config.yaml
dataset: "retinal OCT scans (Kermany 2017)"
image_size: 40
translate: 0.06
color_jitter: 0.1
isotropic: false
norm: "layernorm"
inner_norm: false
label_smoothing: 0.1
loss: "cross_entropy"
optimizer: "muon"
muon_scale: "original"
orthogonalizer: "newton_schulz_5"
final_lr_fraction: 0
Rows from block 4 of a small image classifier, named by matrix and row number. Rows with one number belong to one neuron. Each number is 128 + 32 x the weight over its row's rms, rounded and kept within 0 to 255. All counts start at 0. After the name is the row's rms in percent of the matrix's.
After each neuron's rows are labels from the 100 images, of 14848, where the neuron reaches its highest value: "strongest on" is what is common among them. Only what is clearly more common there than usual is listed. The data: retinal OCT scans (Kermany 2017).
# fc1: MLP up (model.blocks.4.mlp.fc1.weight, 1152x192), inputs 0-191
# fc2: MLP down (model.blocks.4.mlp.fc2.weight, 192x1152, transposed), outputs 0-191

fc1.314 077 [ 98  94 155 174 177 153 113 139 123 118 156 147 151 128 104 153 148 100  73 169  65 149  66 109  94 157 114 107 130 116 111 191 143 108 126 144  70 156 124 130 169 137  89 130 143 147 153 170 135  87 102 121  91 131 122 149 139 114 103 116 143 151  72 164 106 149 148 212 176 155 159  77 141 132 137 118 133 180 118 112 126  61 135 162  86 145 105  87 164 131 151 148 155 111  61 169 108 118 121 103 154 145 118 150 139 129  52 158 144  88 140 201 202 156 139 146 135 157 117 131 165 111 116 159 137 106 100 144 175 147 152 146 175 160  97 109 149 146 137  46 136 116 124 171  56  76 149 140 178  93 143  86  95  72  33 160 107 137 137 120 105 129  94 134 111 134 167 155 110  41 125  76 110 156  67 164 102 133 162 102 151 113 141 130 124 149 113  94 158 104 132 106]
fc2.314 088 [ 80 133 122 159 126 133 123 176  81  92 130 145 134  85 146 125 115 134  76 107 103  74 152  81 120 124 118  79 148 117 175 151  96 102 185  85 161 131 116 184  80 111  60 134 169 189  78 138 148  58 127 102 107 112 123 154  89 118 102  98 135 137 158 150 124  32  99 115 106 151 136  97  86 109 123 115 116 187 115 177 105 142 169 148  97 164 132 132  55 130 109 163 132 123 106  82  91  98 130 173 191 138 142 111 145 140 124 136 148 167 127 133 116 138 146 115 180 151 130 129  99 132  77 128 189 134  87  15 141 137 149 111 155 133 129 149 136 129  81 135 160 144  55 159 138  99  97 142 172 115 117 166 155 169  88 108 108  84 125 116  93 118 131 132  68  99 147  91 137 121 123 145 136 108 176 219 139 136 193 167 100 151 152 107 163  91 151 125 140  76 125 153]
strongest on: finding: diabetic macular edema

fc1.91 176 [122 116 126 170 143 167 123 113 111 134 168  93  63 145  74 160 123 136 104  69 105 183 145  91 107  55 149  67 134 107 114 123 133  66 136 109 147 101 130 148 150 154 151 195 128 115 140 103  91  64 152 189 158 145 138 128 109 142 155  49 111 144 164 120 153 123 140 153 170 111 115 143 130 156 113 173 109  56 180 166  88 132 147 159 137 155 139 169 174 130 137 182 100 173 129 142 101  92  65 101 171 162  85  89 180 108 153 138 176 141 110  88 143 137 127 151  64 133 130 120 104 121 118 120 170 114 136 156 132 134 167  74 120  93 139 196 136  95  83  93 106 151 104 145 152 175 159  86 132 110 136  59 156 145 133 150 138  89 138  91 110 105  63 138 110  96 141 148 201 159  94 159 100 135  95  98 161 164 177 164 113  75 113  79 171  93 153 145 135  97 144 127]
fc2.91 168 [131 165 120 129 145 123  89 118 171 119 115 149 170  84 155 120 114  56  88 146 120 160 184 148 106 109  85 118 108 106 156 127 110 153 150 122 120  76 161  72  68 164  93 190  96 108  92 148  92 178 122 114  84 142 170 138 124 151 152 111 143 116 136 132 171 143 119 113 182  96 120 107 148  94 106  82 127 127 125 170  82 141 184 161 135  69 112 106 119  91 159 137  97 104 113  93 150 134 110  44 155 131 195 101 110 106  79  77  80 201 186 165 172 137 176  89  74 177 112 154 137  59  99 129 131 126 120 191 102 147 126 116 100 131 109 130 143 170 150 126 129 115 150  89 167 109 118  83 101 157 121 125 105 130  76 131  61 117 132 156 140 143 126  81 159 129 107 195 104 118 133 124 133 130 141  72 124  96 103 214 144 137 154 107 117 197  70 146 164 147 133 108]
strongest on: finding: normal

fc1.64 018 [144 135  86 173 162 154 172  86 231 136  82 124 112 118 211 122 137  69 107  77  82 137 135 138 145  22 164 115 110 149  79 180 132  84  96 127  99 199 187 113 129 147 137 130  71 137 115 121 111  87 116 149 104  74 168 114 157 115 100 133 151  95 170 157 139  95 183 111 152 162 111 175  94 174 135 149 194 148 133 102 133 129 108 106 112  91 136 143 114 145 145 112 176 137 123 140  65 122 166 101 190 155 123  88 110  89  78 146 140 164 155 115 141 157  92 150 133 106 131 131 127 124 111 121 162 138 113 151 101 140 138 153 156 133 101 146  35 155 150  95 152 119  96  97 188  86 109  96 151 164 187 194 137 141 116 113 112 131  85 130 200 122 123  86 131 151 158 134 137 131 164 140 131 116 113 139 112 131  73 137 116 115 192 122 117 116 112 129  75 101 129 109]
fc2.64 022 [122 126 103 151  88 104 131 140  87 121  75 181  74  84 142 109 120 151 198 127 157 147  88 108  85  97 125 152 122  83 127 174 122  77 172 144 161 167 143  95 131 110 117 122 140  67 126 104 164  63 119 118 127 161  99 138 138  93  72 144 152 111  86 198 160 125 160 204  90 167 102 115 141 169 186 142  59 141 106 115 129  89 105  48  72 126 161  66  91 160 140  97 148 100 113 159 118  71 150 104 111 131 110 106 116  59 114  76 123 143 117 134  85 125 130 155 118 100 146  95 121 117  38 123 118 163 130  98 130  74 148 164 180 153 117 130 102  94 122 150 107 158 132 122 146 145 143  98 116 163 168 149 157 145 118 129  48 129 166 149 106 145 117 136  99  79 115 119 118 126  57 140 144 144 176 145 183  80 175 184 107 125 156 113  97 143 134  96 162 105 111 134]
strongest on: finding: normal

fc1.433 017 [208 196  81 121 162 116 154  94 186 122 153  70 101 196  86 125  83  81 142 162 168 135 116 111 156  84 143 127 100 113 135 132 137 138  89 109 104 146 202 201 125 142 116 128 122 129 124  67 142  95 187 115 144 164 120 157 114 144 104 108 111 161 156 157 154 160 142 159 150  99 171  88 111 120 142 121 143  98 151 155 130 140 136 177 183 117 114 138 142 146 145 101 199 138 132  97  81  76 116  63 177 152 102  42 102 115 156 167 155  91 132  72 107 129  90 153 130 120 102  93 113  64  78 147 173 133 141 143 132 134 109 106 118 134 127 109 117 127  68 139 164 132  77 124 175 175  89 109 114  86 182 121 153 110 164 108 134 139 183 130 157 121 145 130  83 210 138  99  80 138 127 100  86 154 119  84 134 103 142 139 157 103 102 128  76 182 136 109  85 131  88 135]
fc2.433 017 [ 60 207  85 156 110 138 133 136 110 115 132 108  98  88 108 115  91 127 153  79 134 144  94 104 177 115 139  97 115 159 104 117 171 113 118 126 117 200 177 102 125 163 193 160 116 159 108 146  91 100 205  89  90 108 163 182 119 121 104 108 152 108 141 179 203 105 114 130 105 175 124 110 122 120 115 112  82  94 116 126 102 113 134 115 145 147 179 106 143 118 172 138 116 168 108  76  71 141 122 102 148 123 120  59  91 117 118 104 171 158 104 145 128 131 169 139  70  85 121 129  67 113 142 119 146 136 107 204 156 110  89  99 116 112 127  86 111  78 126 110 111 124 123  81 107 133 172 152 177 140 109 143 112 167 116  64 138 129 109  74 152 132 130 149 122 155  82 157 105  64  99  72 120  77  99 113 139 112 140 172 123 106 100 164 116 196 192 131 215 159  81 149]
strongest on: finding: normal

fc1.323 065 [ 74  95 122 103 105 132  83 106 141 128 169 139 203 124 110 132  85 137 108 180 185 133 140 183  70  66  50 115 122 142 120 147 149 165  83 110 113 188 132 103 102 170 106 125 137  91 114 131 133  84 125 109 136 107 106 105 157 178  80 146 126 201 154 148 133 132  71 138 167 174  49 112 200 109 136 147 164 153 116 170 156 119 124 139  64 149 118  76 177 158 111  88 138 117 107 157 131 183 136 148 174 123 167 133 137  93  83 110 164 109 109 131  82 146 156  86 118 168 193 130 163 114  97 141 144 173 106 175 130 130 145 143  62 124 173 119 147 184 118 139 163 100 124 131  95 106 158  99 117 146 124  83  76  77 133  88 154 109  72  70 133 155 170  73 108 121 105 133 129 108 129 137  77 158 130 172 109 109 108 142 132 132 199 132 141 159 102 150 133  85 128 140]
fc2.323 066 [128 146 157  74 124 150  90 124 141 122 152 151 125 103 116 138  91 156 103 154 118 111  98 146 131 135 176 133 186 137 122  97 127 139 199 139 142 160  94 144 125 118 151 124 109 128 159 144  81  94 110 141 137 111 100 114 110 123 138 167 105 111 163 103  87 168 135  98 133 133  85 131  96  74 122 110 185 138 134  97 165 158 128 100 160  69 189 110  58 130 119 131  79 121  81  91  77 170 139 213 147 135  94 151  61 117  91 163 137  68  81 124  99 172 125 123 129 113 148 122 168 132 116  62 168  95 112  99 167 112  95 103 150 122 145  77 189  98 157 138 130 100 116  98  98 132 116 117 102  94 134 177  88 175  74  70 173 131 141 108 142 115  66  29  96 113 153 117  53 103 167 114 117 121  85 108  53 129 160 107 159 100 110 123 129  51 132 128 169  88  88 130]
strongest on: finding: diabetic macular edema

fc1.3 060 [143 179  80 147 199 189 162 187 144 140 116  92  70 173  95 181 137 118 168 168 132 133  88 139 150  70 113  87 111 163 162  77 140 141  94  95  80 156 162 108 172 131  79 185 133 135 148 129 160 120 142  79 158 129 103  99 156 140 139 117  60 195 130 100 119 136 122 155 133 126 119  98 144 111 124 123  99 165 140 219 146  84  86 197 165 114 142 142 133 138 182 100 141 144 118 147 134 113  98  89 152 135 122  40  72 127 123 194  93  95 112  86 132 144  78  88  93  98 134 117 134 145 100 187 173 111 162 179 152  77 163  91 120 140 146  94  89 148 139 148 129 110 121 142  96 124 155 132 131  98 154  71 180 110 173 110 112 150 124 166 127  79 173 121 117 169 133 141 168 133  82 158 109 114  68 154 145 102  90 113  67 110  96 136 134 144 125 123 109 132 114 125]
fc2.3 064 [ 58 146  89 129 114 128 139 158 108 120 156 153 168 131 102 171 157 135 110 128 158  96 132  75  62 155 123 105 126 103 186 128 183  95 131 107 155 163 144  66 147 155 113 148 154 102 147 142 134 125 131 175 108  97 111 106  75 122 117 144 129 126 139 143 196 125 115 101 143 130 126 153 156 166  95 127 155 109  83  88 104 115 155 105  82  80 115 124 101 138 110 119 100 137  81  85 104 118 132 154 166 121 199 113  81 120 179 132 159 149 144  12 140 160  73 159 159 107 158 157  97 160 126 192 124  96 132 123 157 153 126 112 159 107 162  60  98 134 119 110 148 116 124  81 126 147 182  92 121 122 116 142 114 197 102 106 186 131 146 119 197 104 165  64 119 134 182 126  63 103 130 127 107  60 107 108 155  87 175 124 108 110  98 111 109 168  52 134 146 129  54  91]
strongest on: finding: normal

fc1.674 113 [ 94  85 196 146 142 112  93 106  92 219 118 101 139 133 120 143  74 154 134 158 101 122 135 123 130 121 136 108 169 103  81 110 169 135 114 117  83  76  68 148  54 110 169 206 132 115 122 156  86  77 150 102 137 119  92 129 198 106 102 160 192  71 131 150 100 122 106 162  63 107 140 127  95  75  95 100 163 105 113 106  92 107 123 100 114 134 127 133 185 107 105 202 107 136 105  73  55  85 158  53 118 155 143  92 143 133 106 165 183 150 120 150 116 153 158 136 149  98 196 178 108 164 135 154 181 176 141 155 132 123 126 135 149 130 132 190 125 124 140 161 132 101 119 115 170  87 119 134 154 140 135  99 164 146 133 119 121 124 136 156 134  66 172 109 107 121 128 127 181 119 158 137 132 102  94 142 166 176 148 139 116  91 142 151 124 107 111  59 130 160 196 126]
fc2.674 118 [122 122 142 130  75 136 108  73  97 147 163  95 104  73  86  87 139 116 105 126 101 196  88 143 182 131  59 143  96 134 147 125 142 131 178 112 110 136 156 119 152  85  96  71 113  90 111 153 145 127 110 177  74 125 160 136 140 127 100 167 109 193 124 124 134 119 105  94 136 137 115 169 137 145 150  86 118 127 150 170 124 151 138 128 156  72 144  68 143 160 138 113 128 136 124 151 154 178 144  88 115 232  93 170 112 140 159 121 183 128 145 168  98 165  81 133 128 160 179  88  97 121 122 128 115 157 120 120 123 119 149  94 149  96  97 115  52 127 112 117  95  80 114  92 118 129 151 134 105 159 171 133  91 110 166 120  80 116 141  94 113 165 175  73 140 105 113 124 160 149 129 123 125 169 118 201  60  37 136 113  46 193 173 109  92  90 159 169 132  96  91 166]
strongest on: finding: choroidal neovascularization

fc1.386 154 [136 100 125 124 142 155 142  95 186 146  88 173 160 123 103 128 137 130 137 152 129 152 135  79  82  92 191 151  87 165 169 133  84  86 177  70 118  54 107 114 117 151 158 161 138 133 148 109 116 161  84 151 104 119 103 143 130 172 175  95 182 139 171 134 145  90 108 157 121 158 110 122 125 139 134 158  57 170 129 152 120  41 112 108 160 137 162 187 152 116 115 122 109  84 150 113 169  95  69 156 118  56 146 160 156 210 115  81 122  97 122 131 205 109 125 166 137 125 168 199 233 134  57  84 130 139 166 172 160 125  94 110 114 152 133  93 146  67 109 100 127 103  77 140 109 108  95 179 125  99 109 144 111 140 127 135 139  80 164 137 130 126 149 101 125 167 160  92 145 131 135 159  91 111 155 159 110 116 145 102  96 153 134 103 131 113 128 111 130 100 102  72]
fc2.386 158 [122 158 113 113 108 107 155 154 160 129  94 159 206 174  88 207 137 145 108 116 161 159 128 147 134 163 114 129 162  84 129 115 137 121  84 132  89 113 103 135 166 101 112  47 109 169 114  69  94 147 127 118 146 117 131 175  85 104 146 117 151 132 134 165 129 152 121  54  95 135 134 170 113 168  84 201 124 162 133 155 130 165 143  64 104 184 102 104  89 154 102 109 145 149  68  76 106 123 135  87 115  86  94 107 141 169 107 133 128  93 160 111 126 160 122 162 118 103  98 131 142 151  80 112  91 104 128 150 116 126  68 148 146 162 141 159  90 140  99 122  66 131 141  90 169 130 157  98 125 115 119  96 223 153 101  78 104 104 110 102 105 118 118 149 201 163  81 130 110  46 137  51 131 117 123 145 108  95 136 148 157 162 183 173 128 159 190 132 156 134 155 188]
strongest on: finding: diabetic macular edema

fc1.688 028 [170 105  80 172 122 161  94 189 166 143 161 124 101 141 176 131  83  96 174 106 154 112 178 121 187 140 136 158 100  82 127 107 118 183 127 137 148 197 108 125 118  83 106  82 106 136  87 121  78 129  98  88  94 124 162  62 105 113 155  65 130 103 142 144 184 177 146 122 170 115 140 126 154  77 155 128  93 186 116 180 135 127 144 156 120 118 178  99 122 142 130 100 145 178  87  45 113 109 139 135 161 123 161 137 112 125 139 118 134 125  91 131 168 141  96 114 131  91 125  63 162 122 150 193 110 140  88 134 101 122 148  95 125 139 127 146 106 182 211 212 179  87  66  83 140 150 125 124 152 123 110 104 113 146 177  98  77 130 118 137 154 127  98 119 109 165 145 110 176 118 115 112 182 108  91 128 116 148 132  45  98 197  93 120 113  90 143 147 159 150 123 106]
fc2.688 034 [ 85 156 103  90 114 146 137 145 119 137 144 168 135 178  99 137 164 116  98  86 143 123  90 137  95 150  69 162 146 100 160 189 102 111 162 106 134  97 208 144 136 115 142 135 130 110 100  97 137 121 147 134 117 126 112 100  43 134 105 183 149 134 114 151 169 122 175 167 139 114 111 135 186 158  89 132  61 135 111 126 141 151 172 131 162  94  83  74 171 155 210 162 113 159 124 144 179 106  51 156  83 108 117 131 135 105 116 106 157 158 143  96 119  71 144 141 116 125 113 129 153 148 156 166 118 107 120 138 114 171  57 144  99 138  69 109 161 169 118  97 157  77  92  80  74  92 160 134 115 168 146 183  73 100 165 118  77 143 107  90 181 114 191 156 150 122 138  84 129 117 128 121  56 113 133  86 139 168 166 101 129 107 164 175  75 101 122 126 107  95  76  94]
strongest on: finding: normal

fc1.17 187 [102  93  95 119 210  94 149 149 128 137 148 153 154 137 128 155 119 148  99 151 161 145 131 146 115 146 105 161  77 203 138 110 122 131 117 135 234 116 132 107  98 123 175 108 149 114 135 123 184  45 125 133  87 148 142 130 161 161 145 138 141 123 144 115 138 106 107 142 116  72 124 144  97 172 119 124  99 174  98  90 139 163 132 134 195 137 100 146 154  78 126  91 187 125 163 185 156  93  74 117 126 134 189 161 211 140  74 167 161  62  80 147  88 128  74 108 146 131  97 153  88 136 166  76  80 140 107 139 129  73 161 143 146 165 103  86 166  76 138  87 128 127 157 133 117 123 165  99 113  75 104  96 109  93 138  88 196 124  82 199  91  93 130 144 104 122  78  78  97 136 145 131 146 152 105 133  99 155  83 115 113 144 131 183 122 142 160 127 148 106 146 143]
fc2.17 168 [170 115 139 149  75 105 106  78 105 134 148 121  97 121 120  83  97 166 139 142 141 208 146 157 154 161 110 183 167  92 118 105 133 129  73 123  97 119 149  90 146 123 142 126 132 119  99  41 148 159 126 114 161  96 103 171 133 122 177 148 130 184 108 123  90 129 131  98  96  65 169 141 124 189 164 158 124 141 133 163 107 112 131 163  99 170  91 102  99 169  90 101  99 176  71  93 145  97 155 140 134 125  48  89 157 123 119  87 112 123 101 168 102 143 182 144 130 163  91 106 131 145  67 175 104 130 172 135 127 126 120 146 114 149 120  84 120 131 143 197 119 166 171  98 144 122 138  78 148 142 147 148  85 109 136 162  99  94 171 181 103  65  77  79 116 128 174 123 148  60 104  61  95 125 124 144 188 111 109 126 159 110 157 140 173 142  73 130 119 117 183 199]
strongest on: finding: choroidal neovascularization

fc1.364 094 [129 171 122 103 156 119 135 126 109 126 142 129 108  88 115 149 128 137 187 130 174 128 117 158 130 105 136 126 115 144 145 175  94  94 106  90  79  83 179  98 125 104 161  76 114 136  77 144 102 139 146 101 160 160 149 203 119 157  62 102 144 134  68 149 177  99 129 139 102 106 137 114 167  96 175 198 111 151  74  96 100 148  58 115 122 119 116 146 121  92 144 139 178  78 130 103  63 133  98 116 119 147 153 155 166 171 110 156 119 153 145  67  91 132 152 118 181 123 113 124 106 119 143  71 144  92 124 149 148 210 140 160 100  70 164 164 135  89 102 216 115 110 125 179 141 207  79 111 138 140 118  96 138  96 110 140 168 172  75 156 157 119 161 113  98 180 128 168 197 107 114 154 109 102 129 151 155 134 159 187  76  83 149 111 112 120 127  84 125  76  95 109]
fc2.364 090 [154  98 147  94 145 151 121  87 112 115 147 141 116 101 131 113 150 177 153 119 154 146 117 129 167 166 102 108 141 160  99 182 104 131 134 107 145 183 164 149 187 121 112 200  54 153 107 114  95 129 126 123 151 103  98 152 132  85 162 158 126 119 102 154  68 128 108 120 205 128 159  99  75 101 126 142 113 103 104 152 114 105  94 140 127  91 133 155 150 107 160 201 119 152 134 131 106 133  52 105  79 141 156 138 134  98 197 100 119 167 138  96 105  88 105 106  93 163 162 115 128 113 143 116  88 133 128 109 130 129 139 124 123  96 145  73 117 144  94 122  71 101 118  62 131 118 160  54 132 188  87 137  96 109 127 163 162 153 116  95 156 122 107  56 118 150 122 103 165 153 107 216  67  50  94 148 170 151 116 171  87 113 128 175 184 221  90 125 132 112 170 106]
strongest on: finding: drusen

fc1.739 059 [139  84 112  79 125 174 160 120 102 143 148 102  97 170 182 112 169  72 143  66 146 145 119 108 128 185 117 138  86  66  82  92  49 119 137 127 135 125 118 183 103 113 140  98 117 142 145 132 100 129 135 190 119 140 165  76 100  67 225  95 111  91 114 125 110 159 176 151 141 178 105 121 176 158 127 110 211 159 151 154  92 142 141  91 142 191 130  93 160  80 128 118 183 107 165 153 126  74 118  98 158 108 108 220 126  94  84 115 146 110 107 129 161 110 145 125 130 144 161 182 149 134 143 149 114 156 108 217 131 116 130 137  47 141 156 173  92 133 130 148 110 166 118 114  96 138  62 134 122 106 123 162 104 133 125 108  81 121 113 110 122 136  93 185 104  97 145 113 109 102 179 133 129 107 131 129 131 135 114 137 153 120  84 189 166 141  86 130 150 171 112 129]
fc2.739 073 [137 113  98 131 186 166 156  82 147 148 127 166 108 162 118 134 124 109 105 121  92 144  91 156  94 161  55 137 146  73  86 153 110 153 111 125 135 146 147 161 166 161 236 201  98  78  94 167 133 123 133  98 118 118 129 119  87  81 151 176 138 158 127 147 131 140 192 108 105 150  99 117 160  87 122 110  50 135 129 128 152 104 123 149 151 116 122 166 157 175 120 138 124  75 137 173 155 196  95 120 126 111 139  90 161 134 155 146 114 108 103 170 162 145 101 139 154  79 121 131 104 109 123 134 137 110  93 124  94 139 110 122 133 160 124 230 146 101  99 169 168  66 120 126  90 158 109 106 121 175 209 185 137 143  53 152  93 151 117 133 143 144 191 139 127  76 150 149  74 203 109 111 133 118 148  69 131 156 123 137  94 146 104 134 194 103 118 135 114 104 146 173]
strongest on: finding: normal

fc1.609 013 [132 144 143 142 160 111 131 118 123 111 114 159  94 136 116 119 107 128 101 145 163  55 138 112  91 114 122 168 139 154 135 148 133 180 133 141 214  96 160  78 135 120 163 139  74 145 141 100 134 102 104 151 189 159 188 156 143 116 169 130 151  96 169  71  79 155 130 131 126 113 125  55 112 155 196 132 100 126 163 113  90 126 127 129 177 160 171 112 122 148 138  94  76 131 168 173 103 162  84 121 127 124 126 104 100  44 111 147 132 102 112 157 178 124  92 172 173 114 135 100 136 123 220  63 114 150 153  61 137 148  78 126 171 178 149  94 117 161  97 141 117 142 165 126 110 143 125 127  83 158 101 148 146 141 120 209  66 196 106 161 101  86 106 104 160 110 125 148 142 138 123  69 112  59 119 110 146 112  95 159 128 128 130  86 144 180 107  55 110 110 170 109]
fc2.609 014 [132 119 158 160 160 164 143 126 171 115 134 106 134 142 154 127 173 147 127 110 176 140 141  78 177  94 169  92 108 126 122 103 116 207 131 121  93 114 192 101 127 144 155 103 194 109  83 114 132 139 155 100 151 144 123 109 103 127 116 128 134 131 162 134 143 148 168 121 122  24 172 155 141 154 117 141 138  81 125 163 117 108  92 106 147 145 107 149 120  50  93  91 167 219 140 141 182 160 124 170 107 179 104 206 143  90 123 189 139 185  84 123 163 160  83 127 165 111 145 126 141 156 112 135 155 153 178 113 123 119  87 192 138 112 173 144 117 120 194 163  47 145 185 151  84  61  99 118 128 122 159 103 153 142 194 141 126  97 111 173 151 122 119 148 104  82 142 143 164 119 146 128 151 146 187 100 127  95 159  89 100 139 109 113 151 163 130 108  62 156 130 147]
strongest on: finding: diabetic macular edema

fc1.765 137 [127 141  90 215  87  95 152 110 150 135  59 104  65 118 115 124 108 189 158 119  92 101  95 168  94 111  72 181 131  92 141  82 130 127  89  78 108 109  76 178 118 123 112  62 106 133 151  91 160 133 161 159 190 155 103 164 156 124 113 152  83 149 110 153  91 125 134  86 140 113 117  67 121 125 151 143 123 158 186 135 145  81 142 204 147 131 184 137 152  90 122 150 108 144 155 104  98  83 133 170 155 145 144 137 124 142  59 128 158  82 109 121 117 112  81 124 106 137 100 144 148 115  96 194 126 111 141 129 132 185 152 163 155 124 119 101 156 191  64 139 160 139  72 140 136 130 123 125 167  56 158 136  99 117 208 179 188 102 109  82 147 109 136 154 101 145 157  96 137 163 160 117 137 152  66 130 136 123 101 144 139 121 179 129  87 170 122 148 144 122 148  77]
fc2.765 136 [125 148  91  83 146 142 150 181 117  76 134 100 100 126 155 141 106 207 126 119 122 146 110 165  68  81 116 175  96 141 136 147 135 130 117 109 186 104  86 122 106 134 112 139 105 205 125 106 158  88 159  93 149 139 139 111 120  68 161 132 103  63 143 125 136 152 212  61 108 173 102 106 132 143 138 114 114 134 156 110 112 111 129 130  95 145  88 108 133 107 110  82  47 168 134 140  97 128  50 110 132 147  98 171  90  87  93 148 165  62 140 130 159 188 113 111 119 140 112 101 161  96 109 132 145 113 139 109 125 157 128  78 141 143 116 171 125  71 145  99 103 100 106 153 156 185 207  83 129 207 175 125 119 102 126  95  93  99 114 109 193 150 149 109  91 144  82 117  66 101 162 129 105  67 108 143  67 142 101 166 139 148 122 141 154 144 195 126 157 108 122 124]
strongest on: finding: diabetic macular edema

fc1.6 006 [154 137 128 114 124 131 123 133 117 108 224 114 157 152 143  86  98 163 155 115 166 169  94 124 149 107 197 139  91 188  92 130  63 162 117 133 120 134 102 137 132 114 207  81 119 139 114 119 160 160 124  80 147 109 111  93 139  65 136 129 127 153  91 134  94  72 139 145 120  92  99  97  96 139 162 127 138 153  90  72 118 179 118 142 221 123 113 101 152 157 123 163 188 146 142 141 136  98  79 121 134 162 163 151  95 131 112 140 102  92 165 134 200 160 130 139 140  71 120 113  69 131 151 109 196 129  57  72 113  95 101  92 129 140 144 110 144 133 103  85 119 179  85 117  96 124 162 128  90 181 159 101 104 154  98 180  94 141 137  65  89  94 115  38 127 167 147 198 105 115 116 139  79 152 120  92 104 144 129 124 125 159 145 101 119 157  91  97 141 125 118 172]
fc2.6 007 [155 136 143 152 114 116 120 104 176  70  97 144 130 165 130 121 130 144 142 114 158 110 106 112  59 117  91 117 146 139 116 159 113 172 111 135 170 156  45 106 148  59 131 133 149  96 140  52 142  70 153 153  89 151  95 148 158 141 110 115 155 174 111 120  99 128  59 137 116 124  88 158 123 122 148 100  93 157 126 127 155 126 159 159 163 156 113  80 132 131 136 125  97 133 165 118 138 149 146 112  60 198 134 118 117  78 132  97 187  96 123 150 116 142 128 146 180 114 151  69  55 109  80 160 126 186 195 132 164 179 174 161 145 142 148 151 104 105 131 133 109 218  49  74 115 107 146  76  97 123  88 109 155 154 156 176 155 132 144 115 138 165  76 118 135 133 131 171 118  67 108 131 135 139 144 120  70 178 126 140 162 138 115 159  76 186 138 181 170 117 170 145]
strongest on: finding: diabetic macular edema

fc1.437 122 [ 86 126 134  88 127 129 164 144 127  79 132 120 108 173 166 123  98 108 129  64 138 103 111 162 149 180 135 149 144 139 113 158  81  87  70 140 192  82 121 172 127 104 101 137  90  79 129 113 149 112 188 179 126 115 114 122 119 121 134 148  24 179 143 170 144 172 155 124  98 147 125 153 112 153 115 143 101 115 146 119  71  71 125 155 160 114  94 119 152 132 138  95 114 109 171  99 103  92 183 100 105  98  84 147 129 210 127 119 158 143 110 108  90  82 136 124 155 189 155 125 102 121 138 186 145 161 115 141  99 133 159 125 112 144  96 161 127 129 144  79 113 185 110 140 122 177 135  82 255 117 113 110 124 112 101 182  99 132  81 169 188 130 105 177  84 142 142 101 179  93 181  64 121 166  80 148 127 111  93 138 124 115 141 105 165  94 145 169 137 112 115 114]
fc2.437 130 [ 54 139  94 133 125 220 112 174 140 123 108 160 134 132 105 104 100 156 115  66 129 127 171 134 120 107  81 111 115 178 118 105 158  99 152  65 200 111 144  90 161 147 111  89 170  54  72 175 127 156 139 107  73 113 194  70 117 130 110 133 126 175  88  95  83  65 100  94 131 166 100 150 117 116 161 125 108 129 144 126  97 143 127 107 125 144 144 152 167 181 177 109 148 115 106 126 109 140 120  89 129 134 117 124 145 132  81 142 166 127 115 129 114 159 147  93 187 140 163 201 168 146 133 174 141 111 166 126 129 174 138 142 136 151 104 132  78 184  62 175 109  89 111 113 176 118 144  88 120 161 150  63 126 196  94 104 112 118  95  69 155 103  82 142 121 140 149 135 116 113 139  96 180  65 152 112  91 127 121 189 137 170 127 148 149 135 130 124 140 174 186 131]
strongest on: finding: diabetic macular edema

fc1.316 127 [126 133 195 109  91 201 192 132 138 104 105 165 166 162 116 146  96  99 133 115  85 173 104 117 141  86  95 100 114 126 149 109 154 106 153 145  88 109 136 103  49 119  89 129  98 156  95 148 119 152 144 167 119 174 117  71  94  73 133 143 136 104 149 148 168 104 164  97 142 159 158 100 149 168 118 121 140  89 145 126 178 105  91 160 125 130 115 105 128  63 178 132 168 163 113  85 101 174  99 157  59 135 154 145 154  91 101 156  81 106 149 176 171 132 105 134 208 194 160  92 178 145 132 192 119 157 139 110  87  60 122  96 135 127 111 123 124 154 147 107 159 116 137 108  65 158 138 108 158  77 155 148 148 151 131 121 141 122 106  78 111 126 162 118 150 175 161 121 103 122 146 153 157 117 134  78 152 116 149  53 137 150 156  84 108  73  32 152 110  90 151 104]
fc2.316 131 [116 110 101  78 109  58 107 134 124 107 129 105 125 160 166  63 158 101  90 184 121 145 138 130 121 131 139 128 104 139  90 140 168 123  93 159 163 157 118 171 136 135 205 123 119 134  77 141  97 137  77 195 138  82 127 106 157 129 163 124  88  84 159 133 134 118 131 121 163  80 126 138 112 158 124  95 118 167  97  71 164 142 142  97 163 149  54 117 105 127 177  79 128  86  99 176 184  87 116 117  85  98  44  75 136 159 177 124 156 174  99 105 148 173 169 125 167 110  72 145 104 139 143 147  74  86  94 106 122 144 160 106  89 133 123 110 127  77 182 158 146 162 113  81 122  42 138 123 139 148 134 170 135  87 118 113 102 138  88 160  89 156 105 124 170 101 219 159 148  98 142 145 107 115 155 162 131 114 136 162 147 111  70 176 136 113 137 139 116 160  79  85]
strongest on: finding: normal